From a checkpoint of a small sound classifier.
Model: 1.74M parameters, activation relu.
Training: muon at rate 0.022, 2800 steps, held-out accuracy 55%.
Data: trained on single notes of musical instruments (NSynth), 1.0 epochs.
Rows from block 3 of a small sound classifier, named by matrix and row number. Each number is 128 + 24 x the weight over its row's rms, rounded and kept within 0 to 255. All counts start at 0. After the name is the row's rms in percent of the matrix's.
After each channel's rows are labels from the 100 clips, of 14976, where the channel reaches its highest value: "strongest on" is what is common among them. Only what is clearly more common there than usual is listed. The data: single notes of musical instruments (NSynth). In brackets: how many of the 100, against the usual share in percent.
# conv: pointwise conv (model.blocks.3.conv.weight, 320x320x1), inputs 160-319

conv.106 100 [137 159 125 128 115 128 122 141 124 130  59 178 164 132  73 164  84 138 188 128 115 131 115 114 139 136 113 107 115 123 146 124 163  74 141 119  85 147 150 150 154 124 124 119 152 161 121 144 105 127  92 148 108 170 167 121 113  97 148 125 130  82 158 104 174 149 140 121 108 155 124 156 124 111 135 146 117 120  93 123 122 107  98 124 121 151 135 115 146 117 143 148 124 140 113 113 146 107 114 122 116 138 121 144 131  85 142 135  89 163 176 119 136  62 153 159 116  86 178 140  93 140 113 115 140 169 113 121 161 149 145 124 138 134 129 167 154 122 121 103 112 163 146 108  97 105 107 123 136 153 100 148 128  98  82 110  98 151 168 191]
strongest on: synthetic (61 vs 31.1); bass (56 vs 21.8); octave 2 (42 vs 14.2); octave 1 (39 vs 12.1)

conv.116 105 [125 141 173 101 157 158  95 112 138 135 138 178 113 152 185  97  91 149 149 188 163 131 136 113 153 135 106 132 117 137 160  87 115 108  72 150 153 137 145 101 122 132 121 114 104 112 135 144 145 205 153 104 149 124 125 159 137 154 114  95 132 148 116 122 139 140 151 134 137 108  91 114 118 124  74 149  83 152 128 145 119 119 143 134 142 134 134  88 127 123 150 150 126 133 111 146 140 124 122 108 135  96 141 120 133 117 136 163 129 130 166 123 171  86 134 140 127 152  95 145 157 118 139 127 131 128 143 107 121 159 175 131 129 157 139 156 131 149 132 143  86 139 101 163 132 184  97 140 108 159 122 106 113 148 117 157 179 117 108 126]
strongest on: synthetic (75 vs 31.1); bass (71 vs 21.8)

conv.118 097 [126 152 188 167  78 143 118  97 134 141 133 122 101 102 147 126 123 164 119  93 127 125 128 123 126 106 130 102 103 109  82 154 165 141 157 124  77  68 123 109 119 129 173 119 166 102 103 112 147 148 116 119 119 127 127 123  99 169  98 144 116 125  95 106 100 146 119 109 116 151  96  89  94 110 152 137 120 149 122 125  90 123 176 120 155 133 166 102 105 106 119 156 101 157 149 156 109 144 155 134 128 102 135 125 141 117 141 153 151 116 127 116  80 121 131 159 118 146 126 122 181 105  92 132 113 130 121 116 128 150 103 131  86 102 151  82 133 157 165  92 147 157  97 168 156 130 129 102  74 127 121 133 126 148  92 105 118 170 124 142]
strongest on: octave 3 (59 vs 17); guitar (35 vs 13.1)

conv.6 095 [117 119  92 146 133 123  76 116 152 130 185 159 106 137 156 130 171 103 130 108  84 105 155 140 114 132 116 160 143  96 175 126 142 137 138 115 163 135 142 140  88 114  90 141 117 121 165 119 162 114 153 161  99 155 162  67 125 151 166 138 116 121 116 134 146 111 118 136 144 143 104 115 113 115  92 140 108 132  85 147 163  84  74 154 128 120  95  89  86 122 145 100 121 158 162 131 145 145 139 124 130 156 141 119 102 134 150 174 143 114 157 101 102 110 117 140 159 129 102  91 178 151 129  97  97 123 121 112 160 126 159  93 103 157  96 101 129 111 166 128 111 139 164 113 143 120 153 147 157 116  89 103 108 100 115 164 134 157 142 113]
strongest on: octave 7 (50 vs 7.9); pitch class F (45 vs 8.1); guitar (41 vs 13.1); pitch class: E (31 vs 8.2)

conv.276 101 [116 109 159 123 160 104 107 108 116 134 137 155 111 149 161 140 143 139 126 150 117 109 105 143 126 127 127 202 129 144 124 175 128 110 161 129 109  97 136 124 106 143  82 136 135 129 205 149  75 152  70  99 123 136 116 126 114 108  71 179 131 122 141 118 144 130 140 152 152 116 139 118 150 152 141 132 151 149 104 117  87  88 116 135 118  60 136 114 180 118 106 150 163 121 116 120 149 119 132 149 115 118 136 111 159 118 143 156 118 114 118 135  90 129 127 142 172  89 118 122 141 123 143  96 162 129 178 123 145  80 151 116 146 166 132  88 121 117 136 114 105 144 156 145 158 115 110 123 138 120 118 132 145 139 106 127 134 165 151 139]
strongest on: octave 3 (65 vs 17); bass (58 vs 21.8); pitch class B (43 vs 8.6)

conv.23 105 [111 163 160 124 113 102 129 178 120 141 125 176 129 156 118 111 137 122 149 125 123 129 102  88 136 150 154 132 134 147 102  91 136 154 120 143 115 160 128 154  98 147 157 135 136 141 110 129 123 117  81 158 132 104 105  95 123 135 105 168 137 152 127 138 164 132 127 148 111  74 119 148 137 115 135 145 116 109 110 112 150 122 125 185 167 144 127 112 131 153 111 137 147 124 170 130 183 142 126  85 148 154  97 147 110 132 109 108 113 106 104 143 138  92 100 115 170  94  80 196 107 134 117 146 137  87 143 136 137 111 150 149 152 114 128 119 135 159 114 114 111 118 175 107 125 117  89 127 142 165 141 116 142 151 137 137 122 156 138 145]
strongest on: synthetic (61 vs 31.1); octave 6 (34 vs 11.7); pitch class G# (33 vs 8.2)

conv.93 108 [116 128 113 148 106 140 125 137 130 144 122 172 102 159 139  92 177 144 125 133 108 129 100 140 150 143 136 125 131 131 156  74 151 133 170 132 143  92 151 126  93 127  58 149 117 140 106 112 127 151 154 135 132  90 131 139 124 166 115 119 169 125 123 147 131 158 150 136 103 108 169  87 162 129  88 132 142 148 150 146 167 149 140  73 179  94 126 150 142 122 128 116 155 166 126  96 112 122 110  95 132 157 124  84 109 117 131 151 130 161 163 113 166 142 131 109 147 117 113 144 173  96 138 131 124 137 153 118 157  99 157 123 128 147 123 152 141 126 125  80 125 127 108 143 157 167 116 135 142 118 128 139 169 150 112 154 126 164 121  92]
strongest on: synthetic (79 vs 31.1); bass (74 vs 21.8); pitch class F (36 vs 8.1)

conv.149 103 [122 159 103 129 170 147 141 128 120 127 145 145 119 116 125 138 144 105 176 114 154 108 120 112 113 128 154 113 184 124 125 156 121 133 133 187 129 102 135 147  93 116 126 128  84 148 100 154 133 164 161 129 130 155 164 104 144 106 104 139  81  90 120 124 152 107 146  95 150  99 115 125 107 106 175 129 125  82 128 124 117 135 114 145 101 124 152 132 155  97 104 131 136 155 149 140 155  80  99 147 118 146  70 143  98  75 124 139  94  95 124 129 118 127 156 169 171 171 131 106 169 145 111 140 133 114 146 138 127 137  80 133 126 139 123 163 156  71 129 142  84  86 140 109 152 140 161 120 131 109 100 109 158 150  69 146 111 104 125 136]
strongest on: octave 7 (39 vs 7.9)

conv.78 096 [112 129  81 110 145 114 134 173 124 103 147 155 138  91 133  89  81 122 141 157 106  82 158 119 147 107 157 114 159 175 130 113 137 181 113 111 116 149 152 125 154 121 161 115 130  74 144  99 132 112 181 120 124 159  92 140  80 139 143 104 127 109 101  99 198 133 136 141 146 147  94 105 179 123 132  88 136 127  75 129 103  87 117 141 124 121 133 120 146 141 158 113  87 173 116 122 139 131 106 177 128  96  71  99 148 123 172 125 173 150  91 157 128 127 133 130 119 144 136 105 101 118  91 102 142 171 110 155 130 154 146 112 105 121 138 137 140 108 149 121 139 126 132 110 155 137 104 104 116 125 119 133 126 128 100 143 104 143 129 110]
strongest on: octave 7 (38 vs 7.9); pitch class C (37 vs 9.1); pitch class C# (35 vs 8.3)

conv.150 098 [127 108 114 116 127 110 194 160  92 131 107 102 123 128 117 131 112 109 137  92 130 144  80 102 132 122 139 119 154 116  88 139 112 104 125 123 130 114 135 124 106 107 136 177 155 124 115 166  97 122 120 143 147 139 136 165  96 125 134 135 126 131 140  95  90 134 137 143 121  89 158 135  95 120 159 145 137 138 127 160 168  78 155 142 150 121  68 146  75 102 126 113 143  98 119 122 128 125 115  84 170  93 102 139 103 110 137 119 106 100  97 125 153 159  77 124 137 129 116 139 149 107 120  88 140 108  94 133 113 159 150 150 140 160 135  76 153 108 125 112 141 157 163 113 157 158 115 141 130 119 161 153 124 136 114  94 138 136 123 100]
strongest on: octave 3 (94 vs 17); pitch class F (47 vs 8.1); note: F3 (43 vs 1.4); pitch class: F# (40 vs 7.7)

conv.309 095 [108 116 145  88 114  90 159 126 111 141  84 149 129 149 166 100 101 125 118 142  90 126 108 123 132 140 117 122  93 155 129 116 156 158 126 106 120 138 124 132 171 153 127 130  98 160 116 125 130 142  89 127 100 151 100 150 105 142  81 136 132  74 114 106 139 125 122 115 124  85 100 124 120 138 160 139 118 138 153 153 110  95 141 121 120 139 158 112 137 138 124 158 126 130 138  97 125 115 128 112 143 102 152 109 125 137 102 130 144 131 160 155 174 130 145 103 130  96 152 111 133 115 138 127 137 146 107 160 158 125 130 163 162 187 127 108 133 133 133  76 174 152 115 135  93 157  80 145 131  96 116 140 157 129 142 153 112  99 101  85]
strongest on: octave 3 (78 vs 17); pitch class C# (42 vs 8.3); note: C#3 (39 vs 1.4); note: D3 (25 vs 1.3)

conv.133 103 [ 86  97 118 115 102 137 137  90 129 139 153 166  94 129 131 117 125 162 134 103 134 128 116 100 128 131 141  92 169 157 155 108 135 115 130 139 140 143 140 146 101 153 139 107 153 126 111 140 146  81 149 142 216 142 108 134 120 135 130 139 114  93 116 136 137 148 169  96 144 145 143 162 115 138 155 167 157 163 171  82 146 139 138 105 139 121 123 138  91 124 134 123 143 135 135 115 157 128 157 125 136 138 108 152 127 133 136 134 131 109 116 108 101  93 146 111 145 130 114 158 136  88 150 124 136 108 182 136 138 128 154 148 147 123 128 140 129 148 106 109 164 119 164 147 126 138 130 114  99 101  95 128 147 100 124 129 163 127 116 117]
strongest on: synthetic (82 vs 31.1); bass (80 vs 21.8); octave 1 (36 vs 12.1)

conv.255 102 [154  76 130 153 174 110 152  70 165 156 135 130 125 143 136 130 145 110 159 133 148  86 107 150 145 134  97 156 110 123 155 154 104 113 128 147 142 126 148 130 156 110 122 112 136 138 127 162 119  91 142 159 128 190 171 164 145 120  96  88 175 151 130 118 101 133 136 126 141 147 128 114  85 105 167  95 149 130 124 153 171 122  93 163 133 130  83 119 136  85 104 134  78 143  88 136 140  73 131 136 139 117 160  92 129 209 146 108 137 121 153 200 166 103 118 134 134  67 113 150 122 118 119 138 131 150 178 139 151 120 163 142 102 147 131  99 135 108 139 113 148 106  95 154 161 157 137 100 118  91 145 126  82 142 148 149 120 160 156 111]
strongest on: octave 7 (45 vs 7.9); instrument family: guitar (31 vs 13.1); pitch class E (29 vs 8.2); pitch class C (28 vs 9.1)

conv.218 096 [ 86  91 155 156 135 176 147 119 167 129 112 159 130 136 135 114 163  78 170 131  82 140 157 115 119 142  96  63 106 111 100 117 118 104 120 149 155 121 148 150 188 134 107 131 108 116 127 132 145 115 106 108 118 148 115 123 116  93 117 104 147  98 113 170 104 143 140 165 113 111 119 101 123  97 110 105 100 110 130 131 166 168 118 149 112 120 150 160 139 159 137  99 168 105 123 148  99 121 117 123 100 113 124 111 109 147 134 123 150 138 140 107 127 152 129 119 201 113  99 165 124  69 141 116 108  78 147 117 132 123 133 136 111 136 140 134 165 156 116  89 103 179 159  79 138  72 143 154 156  83 116 156 137 113 140 108 120 106 126 119]
strongest on: octave 3 (90 vs 17); pitch class F (59 vs 8.1); note: F3 (56 vs 1.4); pitch class: E (31 vs 8.2)

conv.214 101 [ 80 135 179 102 156 130  85 115  98 106 132 143 146 148 153  74 162  77 179 130 126 114 137 140 138 126 152 139  88 153 119 123 152 163 170 104  96 124  91 163  94 121 110 122 129 110 129  66 125 115 121 137 125 120  98 135 125 132 135 144 147 125 109 119  91  97 163 124 128 142 113  76 111 138 125 132 127 109 130 113 138 149 122 134 205 144 109 133 129 125 157 152 133 114 153 154 117 128 142 141 113  98 173 104 122 143 168 138 146  93 103 119 185 153 185 115 125 121  88 130 158 141 120 108 136 129 164 114 187  81 120 123 117 181 122 141  77 134 101 120 135 124 146 123 119 118  91 140 113  87 112 152 131 136 134 151 147 117 120 129]
strongest on: synthetic (85 vs 31.1); bass (83 vs 21.8); octave 1 (38 vs 12.1)

conv.55 090 [ 95  97 186 168 146 115 110 102 124 155 128  96 128 100 116  71 159 159 131 120 175 125 130 123 191 118 184  89 175 119 146 122 159 153 134 130 168 109 130 120  94 126 128 138 106 109 126 140 140 156 115 174 139 130 140 145 109 129 134 105 108 124 111 108 110 119 112 127 120 123 109 152 110 150 102 133 140 174 103 105 127 151 103 161 120 111 129 130 156 105 158 115 159 120 143 116 133 104 148 131 109  91 172 140 138 147 149  85 120 118 127 171 138 104 158 145 133 121 114 129  89 126 136 127 138  82 150 164 124 109 147 100 105 106 174  95 120 118 142 122 141 118 159 131 103 129 132 126  93 111 133 117  97 184 153 134  82 141 105  92]
strongest on: octave 7 (50 vs 7.9); pitch class C (44 vs 9.1); instrument family: guitar (36 vs 13.1); pitch class F (31 vs 8.1)

conv.197 101 [ 80  91 154 174 128 137 132 128 147 143 111 112 129 108 103 113 112 143 119 157 138 164 143 149 139  97 112 140  98  85 169 146 163 139 159 142 121 125 127 120 156 122 138  85 101 101 168 126 121  89 130 118 133 152 165 123 131 133 100 115 140 128 167 133 118 152 107  99 105 102 128 129 139 114 102 150 123 122 143 117 145 115 127 128 105  60 129 128 170 106 135 128 105 125 131 105 111 130 153 106 109 157  96 158 150 131 137 118 137 110 115  98 108 142 139 110 147 133 127 104 153 125 144  93 150  86 151 152 127 112  99 120 127 155 105  93 114 122 115  93 111 148 145 119 133 129 104 108 152 134  91  97 127 126 150 129 107 112 149 134]
strongest on: octave 3 (87 vs 17); pitch class D# (41 vs 8.3); note: D#3 (38 vs 1.2); note: E3 (29 vs 1.5)

conv.240 103 [151 131 144 139 123 106 130 111 118 146 102  97 102 128 134 127 141 128 170 140  77 143 116 114 130 100 109  89 115 100 100 108 117 128 170 110 132 115 114 103 138 159 111  91 122  98  91 140  91 145 129 108 142 109 140  57 112 170 139 130 154 157 151 101 127 134 170 132 124 114 113 144  75 165 121  95 140 140 101 114 145 110 137 160 107 128 110 119 168 167 133 135 171 169 142  92 137 135 116 124 163 138 106 128 126 145 128 153 113 130 133 149 122  68 148  91 114 124 165 105 104 129 116 127 123 106 141  90 124 129  99 158 113 124 123  99 120 132 151 150 133 128 100 114 147 126 108 155 164 159 156 175 147 102 142 136 116 128  89 139]
strongest on: octave 3 (77 vs 17); pitch class A# (60 vs 8.7); instrument family: organ (45 vs 11.8); note: A#3 (40 vs 1.5)