config.yaml
model: "sound classifier"
dataset: "single notes of musical instruments (NSynth)"
train_examples: 184686
gain_aug_db: 6
time_shift_ms: 50
n_mels: 40
hop_length: 160
input: "log_mel"
spec_augment: true
win_length: 400
targets: ["source", "pitch class", "velocity"]
num_classes: [3, 12, 5]
arch: "tdnn"
norm: "batchnorm"
hidden_act: "relu"
depths: [8]
kernel_size: 3
stem: "single"
widths: [320]
loss: "cross_entropy"
init: "torch_default"
optimizer: "muon"
muon_scale: "original"
learning_rate: 0.022
momentum: 0.9
nesterov: true
orthogonalizer: "newton_schulz_5"
adamw_lr_other_params: 0.0026
max_grad_norm: 1.0
max_steps: 2800
batch_size: 64
epochs: 1.0
lr_schedule: "step"
warmup_steps: 280
weight_decay: 0.0
adamw_weight_decay_other_params: 0.01
Rows from block 5 of a small sound classifier, named by matrix and row number. Each number is 500 + 50 x the weight over its row's rms, rounded and kept within 0 to 999. All counts start at 0. Numbers have three digits each.
After each channel's rows are labels from the 100 clips, of 14976, where the channel reaches its highest value: "loudest band" is the band of the loudest frequency at the time of the peak. Only what is clearly more common there than usual is listed. The data: single notes of musical instruments (NSynth). In brackets: how many of the 100.
# conv: pointwise conv (model.blocks.5.conv.weight, 320x320x1), inputs 214-319

conv.36:594454495500486492569503557465602545413518534539557505450440435550479441528522411499513462547402599486456447588557604484509521426534492485478432515553463506431490503449502485471521519445481509535407513532402443503467448525419495484532485419439487497530496510537533498654462494512460560496471483482604580507446533523482
loudest band: 500 to 1000 Hz (43)

conv.318:585544456480437520539446510467567566521518536519489402447568475558533425451545449469535538367487463450590484534506452592609481504453515513490450480578479529511627566469440452493551496545555443551570524529595581530508521527480494529470530555389499535535488524539472568497508529511574462506405555489566506546626383487433
loudest band: 4000 to 8000 Hz (31); 2000 to 4000 Hz (25)

conv.112:507486513455543467563545498464540505491518482435457563463483476513519482497488507480471559490526439489447451578509554663513563537467446405609509498511557562488562412384598558481457431587397474439511504584555447551563460486552447541458557570445407531483518505520506486433464435489529488528505433594529511448471482485507
loudest band: 1000 to 2000 Hz (30)

conv.66:521544542453540566469536469425418461555496457570486466371563477528427517497425486522484415553468503562445519468446552480436472580462485447531504549551475615486477498494603495540554464555573531509517509467505493471417632485463581552525471429539415505482495444510572510412512494573586407363493418511545493483530507488429
loudest band: 1000 to 2000 Hz (32); 2000 to 4000 Hz (26)

conv.241:557500469489439560602477452501529469527494549499503470542458497635458567558447511454511439516487612589458476503472508406455510464527442558585428423413537532541469459489610562433534443507487512488562504560484441444622472561582475446509513474492445474569541450512482592538504483542546536542454492443467497509509480431471
loudest band: 250 to 500 Hz (35)

conv.288:486519468526519567554483522480509476573515389554482489488424483437519527471545450569495523489476449485509478525452561496547460478455543513486469544424572474385472538514507519557623470497428486493477521431600521406472571520421446580480534534427520464469521548504455581438486505515536436591492531475481557542473365462444
loudest band: 4000 to 8000 Hz (56)

conv.289:461482486368485453460514468454501445469451521489457499444533513447454410461465386525482444585534572523470424441425555470438547517501490507514526533428463512545479567511517481443417560551448520480468508480502500439483479574474564444516542424444491504540549478539501585431494505467512507573584582490542576546444512547459
loudest band: 250 to 500 Hz (40)

conv.156:522503545529553482447528564412572505478526508509430528509490493499549482496434356573461556447541442374517548514430497496497538503515512486587463465494449582473487486460503495423492497580464409559495510489499535486541516397538463541431449499478440496576485429495470403465495517534476567493406545549478579566404392519513
loudest band: 1000 to 2000 Hz (31)

conv.89:532586495466436485539430552471559583442558595481513495524517425477535455465510434542443531598493501528533469526509450484494465445655555506493441498464567446452468494454547548514511543470477534578488536421377624401533531547534584518521486534475480578522499477448575529444608548456554463445466536435530512487585466551450
loudest band: 250 to 500 Hz (53)

conv.178:547548499520503518518506447505513435509574508586622427493501538546456575445517450357444506419516542533507463419455494465427489577556435459472459502531483479494450510389462546458444487516504515508498466425510610504513449446441538469447480439609516528500506488517527428425594503481452535480455525551411565532507525456514
loudest band: 1000 to 2000 Hz (29)

conv.116:522424545556441475556466487491516444510501496512499601587441541616427563477496507501507595510436480508575461511494507504611415468506423515485564547468585546510468484482453498484538435474569494458418431507523528477542547466498495430437581518501513533460534418515498457479429464447435457436511572469510537479506527465508
loudest band: 250 to 500 Hz (34)

conv.16:458483583543559462493558513510510538507422555488449480595488379495513498539515549482443576542570507501593454523482471497444497479468514515516510532470462505587428566624546427493495454515486525567524450475491562556509604451430430522418529441518473429423438559527542523453553389481466484481531437516566483426562420529549
loudest band: 1000 to 2000 Hz (39)

conv.150:443480513449467498499510576540481505603513541494529476447568544502535491533443549615556417540532537540350574535556560476564522543522470358525461430501501455524538475472550475489532529473468584545467539539521487576535487411483510457562529563400453424625564491441479516517541450540462418484542530428592499478415545502510
loudest band: 2000 to 4000 Hz (31)

conv.128:519535560539442520501471537463447528464560529505523460477494507490557476427470411500558537524589554450468484531563572483495460487605492490521539482518519520486453483402496500399571459411490437504421382559514436541438491536578476492586540520405612512554545458485516489558494480523474393456413472454461640449522463497478
loudest band: 250 to 500 Hz (38)

conv.242:463474503439466442564522565445382570527565543476467535436465514474504499551506497436444486519436438490554523505547487491452531498432463506462528583454510464434507480612406443326607540471500431466535477580481482479397478498565548458518567405559512553436574533579448518491489380455569423471522542585534542451451504541534
loudest band: 250 to 500 Hz (39)

conv.181:564528630432540472483507516407480499436516445506501467407536532487464491404547524571324472388536471526504441456403598475491553540487458485522483550522522517458498440555480570560498546485463497457477473464476512558401510467460531503542491474555532511498471492541465525447481504581512558529538474593488534569552457464491
loudest band: 4000 to 8000 Hz (37); 2000 to 4000 Hz (25)

conv.92:511528542420525455615526548495635456511518607470596482522498454474647480511608500480446482534446552578514479503447469441559501447500435490538569554523513478537484472404535531522560494474432477486533522524523526467418494542567514550504520490512529581454525571428549451468491469432359602541541477520591507457500499553535
loudest band: 250 to 500 Hz (44)

conv.8:449486477601441501563464549439554490510487423541573510471448451509590502483468507395510548604542535519572452548505552533528489498603465540560463474521568573446497497498515390555498569586511442526555553552530543470498500524455538531486501510450445524526474531496473454519512409492505578508569396500503491589513427520497
loudest band: 2000 to 4000 Hz (31); 500 to 1000 Hz (31)

conv.123:525375466400528454516497509643391462437503473513520561379514496527422495555438422468542500562624372495467561491564472524522492419463476531490565515487418521482485471516520585514459452479453450473476539510449530499510512535452466469452447504469549446446534492495511467462558501484545438542529525467468412501458486552454
loudest band: 250 to 500 Hz (38)

conv.125:450396460428484528514477526582569514497488471487571552493513439442560408489520480435435509585412445576462426500530501474466466468522491486509513464504516494484461455492603391532488502544404516604502552518554558465474396501521472607465464496524472476399382495465511533490440468521466499386462570542458456464516458415524
loudest band: 250 to 500 Hz (54)

conv.50:538465568452530528482488551452498521483408504491449503489503468547463497517436471612641554541422521490519486500555439506573548484511418517526438445514537470444434547542513508552440453488439501509512644501468564535572547555607521511532558517607492539526427441386529490429529549430424536492588494511496477597473501532506
loudest band: 4000 to 8000 Hz (25); 2000 to 4000 Hz (25)

conv.204:517588511490494596541530451508483553465412530517479523623403532397514482509526443399402498542471429463562530498512609558478471500594494573540530543548473361440488499578446603449485566503671511523521413582458547447529521559495402524443467473532501450550534417485478402487518374563481502461402465508560462497493504386627
loudest band: 250 to 500 Hz (51)

conv.259:512519493536494490417401487477518489493397495517387527583405531578527516452410532523542496591487567506460494474528511460538555479457541510504377521453472467495553502528437554642404415547448574472534613524486535479430514553492438531443431574447556515461479450486385448537477486611506529512437451473485486541509498476446
loudest band: 4000 to 8000 Hz (46); 2000 to 4000 Hz (27)

conv.0:493507541489403440486519439514511490497518465529394541556548439523415424444583471590458448510482550519465473480514513504520488464517465500517514481463507511448351451584547537562523500518516511505534494516533474470550506445480425526557489444390545542485501524508480436583480550591541523492477601557503507631476507553494
loudest band: 1000 to 2000 Hz (34); 2000 to 4000 Hz (32)

conv.256:539512496438423524495518586476470405423516555467455472526641538413431503488427595545581491548537514526531562556421490548498578514512517481463410497445494497609480496629450550538380435568387537488478603469545420483504482539503546514466495552413485520611461495524532597473439416549447460528469468439488470541510498510464
loudest band: 4000 to 8000 Hz (38); 2000 to 4000 Hz (35)

conv.280:438519451527507488539449428474413461491500485525499495516451486466496562482657550511637476549424534479479472499617526517426546504467442527461491469558503495492538490397437380504454514444482487527582434562441447513568492615540513443501577414597584531514453567584589476506487532546484603551561454390570533479459507503474
loudest band: 250 to 500 Hz (35)

conv.15:543570506609480565459491511544464479474446485493562469539473460412505521581553407452544492574499483492539504445464469475473571396592481449601585524463490475514537472469548420592464552450500495462497467485505499515384457428421459427598476541462486454459501518440515394472405591451440538474495430468397552569485500456534
loudest band: 1000 to 2000 Hz (32); 500 to 1000 Hz (29)

conv.49:523511412504485478495513495538548456569493577492508463518533484512523514408543498608443506503456415487379588571528487534469553497479578490550539452530500487545493527569408541458496445521535538473533504568506498545470489451493407556443456435487519529523560473485522517500412532578533445384512543447488592531508444519552
loudest band: 4000 to 8000 Hz (50)

conv.145:542561550521490445551486557533579471540499544537481437464547479415533414442472574459455543575619483567506499494459527613484509449427609549502503476450501469418533608510575493502526457494437387430473485486540473575531499426547493509586515540522503521519544541611535629523462587532475515495542472540434398523509475471602
loudest band: 1000 to 2000 Hz (33)

conv.100:464416575539496412474497497438443485524470507502523524472544552494382515371481527549523486537457548452454481511608490460499606465508532511450488529533504433485532449469552554562444432467529517516472560503480500349511509470401491465621591519564549502451513508485532449521526426505455510466613492527461542492470527493486
loudest band: 4000 to 8000 Hz (41); 2000 to 4000 Hz (28)

conv.32:476517508521480608515531567526530479426485529606530544504518518533575397463515524476509503609493560609471435472540569605450504470542455470447456547465509539515597491512483432607553514555568548424523481467506497574562492525525487634531420493525483497520468449440532512528563523501398643504517495412468442474474456456490
loudest band: 1000 to 2000 Hz (28)

conv.95:468531518521523548417449525435505485531486464493535486540505503581549555480492443411515564508483539556510467496499486397553552528490524443555483531476575447541477582512502478444509568539522587529549517508483555498443469553438533535470536421506544515513547459562447517597567477530524578514547540510528558473477491572463
loudest band: 250 to 500 Hz (44)

conv.266:493417434550569504581521445494477432452455558459529487452462533439567550568486553501458547512539472517549545491506556574519442395439490481477528642489578553470466487587545470540551514488516476480498479567431538449528517544473553449542512540585464548447455511559475468572512460441457578512582466526616458544526560450549
loudest band: 1000 to 2000 Hz (41); 2000 to 4000 Hz (40)

conv.236:528401514505443502517461476464489538567457482557481483420541522491539475549507553523450521407500516432512492466517466530495522462531564413489499504484528530554455556387441543509548474519523523448508434477525546482423499516595478540509524480459484469523492537498504474599478476502643499516508428495464451489482512496593
loudest band: 500 to 1000 Hz (29)

conv.79:463539493512516562564554456532559462487477492495482456483532447431530483485489491532562495464538460449560470505417485500448533502451559402522482525398530467525429443457473550503600465476457491464508538480511474477575427513507528554510481575533517451580428425494490512541427495577455455510574584470522493468493511509496
loudest band: 4000 to 8000 Hz (28)

conv.281:529542457512529581508464425469456498467509503421436566533463524542448545442556533490593461512466539488475525521464482538518521569520380438483466457534469526577450425461477463495439597496433466424495491462495558515503462585517429432452400574660605554479417429439618401462478491479525530576470471445490485569537520442470
loudest band: 250 to 500 Hz (37)

conv.297:497511434553503559490546509489450495460443512515505550569505500477507550379475504532549464579462482478512576499565440537517404484475522572506479507514530547455489465403563554455532509421564521454438523448520562450504529523443467387499585428578532465505450485578514516506505494521501439535532441457416505550535495397535
loudest band: 2000 to 4000 Hz (32)

conv.277:533481500558511476476562459475492476439450432590541507563522519554474531450475487455575484510560380498484523572538459500491434426465475614497455466475429557518537417459487500479647482502452398515508435476510537514442432507640598526460567507390487392434600468459510542505565585404559440444479507465678572497564508481463
loudest band: 1000 to 2000 Hz (45); 2000 to 4000 Hz (28)

conv.118:573537639420489479491548417392440511519522511444442514417475521466475506534533577496510504528548431487550488493508468511572439601543503588454470493579356538494528530517405513498512454482613558538501546514466543420545468473499452488469470486624518474542467428582511544448490512423505563532449488516428523469533516394650
loudest band: 250 to 500 Hz (34)

conv.234:500435461478559424461549534478533569510496454410525463551527546493593450434450515463565486527543519643447553540411474487545478504483442506462536449483508502551474550523510470512532463618560468543499510569453457544477482590492531501565436586423507572487587427448453458422478539429484515488553538535603522484559569476573
loudest band: 250 to 500 Hz (34)

conv.9:523477513593506590545518534387521468477444610460561427534411626458508537499479626415472471462456467548426492502445485569456496528489417534535510647496406486450522494532533450506502528481520492481500474535529443541508471542528514509633577462569477483532494469542484490576469451441514498485588534525474494445476597538502
loudest band: 250 to 500 Hz (38)

conv.130:430499545499504513558463564590452539461504533582565500435495481464503445515499438520424503481562494502501419473501505436443530564512509522412576435556567510498554524478597486443472502462543511584479540538518550568447479463466520497565450548590507490603564431474473627461415506536511435456468485408558412496483539432493
loudest band: 500 to 1000 Hz (52)

conv.315:529482468520543483539589480449507461513546397496431545503462527624477532464466472549518499451480460475545484593527434504474552489477564403491465484430476590611554513402561434475455601580391573551504510446503509516460500560432600480505491558522410444491528495388482483457487355423453573422477488550505440571441599481472
loudest band: 250 to 500 Hz (34)

conv.81:473576493610527521479455480548469486537454423684582538499506549483541538540549499495522460438471467400498531478497506572471531581559432563562498439567579509487499470490448498416463469440609458474521522432490584447491430464475455439577475510468474443507447598566480475459494475459540578467593507496497613477527500463506
loudest band: 250 to 500 Hz (65)

conv.64:553479509519487378524493387473434593470428534434492487541471431497459489592534440549379499554568588481480533494577582542522519559436437498462426510578537507580494639461497573455473488541513592533535556585615497500518496515421458561434558536515451408603481540446502526492559502556407497481435574488449628490468503561542
loudest band: 250 to 500 Hz (53)

conv.180:495576507520442474562517585468474487514492489470528540467421491393458506503530429523450456572417503413482490466596505545578557410452521395472575511429545473463476485508538597389441463514465488470421542479563487566510525481475651525542460528467477558527474544553535430546467439433651523509511486411474541538492444568436
loudest band: 2000 to 4000 Hz (35)

conv.285:472486492525379434613594527462517460451475549421554554475473459651453476435493405530466464471425583467522547454462416541532500480531566482549404560433466535553513484494516381451479441507477571503483517475576467488599540429521448525537430535435403574401515527466550503564542543398486459396446505481450527532444502529577
loudest band: 250 to 500 Hz (37)

conv.70:514499360602478534512510488521534450543451562473494489521503483511524484434530531505483493501582425430466484517497595450581431583474455548623466482534508537482455518523504527463538528526429429475508391520491475587450493402398552531499625463462511538634515462594487482575488534486438510492552464536534486463499454488436
loudest band: 250 to 500 Hz (37)

conv.187:507644486508555437521449483570523545492560472511581491438393439511520458475616556551476512532533457482533599529486529492466564516519501417535518580543469492534516475537487554529476460573461449511536552508489606533565463554533494451578488502580326410484439471427486397482487455664491547482508455484521499478523536505450
loudest band: 4000 to 8000 Hz (37); 2000 to 4000 Hz (25)

conv.93:508470527482602496430555509551500521464410520483435415566446435489581486450503506541606514623556524497465422556528496448534499478453518528507488478514510538576518510462537620444509471558569582425481483425516546466526460593569567459506485480583519433552516456537582422457535490512542520535502462508390522469502563507558
loudest band: 250 to 500 Hz (34)

conv.113:496549439484514496515438470494435487519531499544392405444470450424424340457451477525512519523498573502514515506682384591471579468421434469509449502511466473493447428514554521385536553596487483552525531526489582472446491515484452492419469444509461520474498507484495540520486442495479532508604524545550694432500534522555
loudest band: 1000 to 2000 Hz (45)

conv.108:514450467509570547494591488383494573494511490509474561508542501513402407489420475676457488502469484516504436493497525551562564434488413523431451496510545512456492484548465471489501541469515489579457527547519491433621453480624467608597443520470437552492570515506462548541454451607523502511579385552447488469499488558560
loudest band: 4000 to 8000 Hz (28)

conv.261:550522493495571520564558490598529579500399567370491539529522505531432500507522409499521481490474532530496485510525445479476432503544430523427481541464523528498495459527488441474506511557521584521527469540529464467499477501482532543468571411447454502542444436515549487483521438492452483504483445438529436449460533453424
loudest band: 250 to 500 Hz (42)

conv.196:546632541536484551521514528488505492573454516429605442402453443470482434632499445476421533573441574526461389464581549451521496502456489438564487541496505509475535508514499459556435545481528517552487532476532491489538474566539507545417485461483482630488483420581468552559397471490487598534507517478533511490461466599430
loudest band: 250 to 500 Hz (52)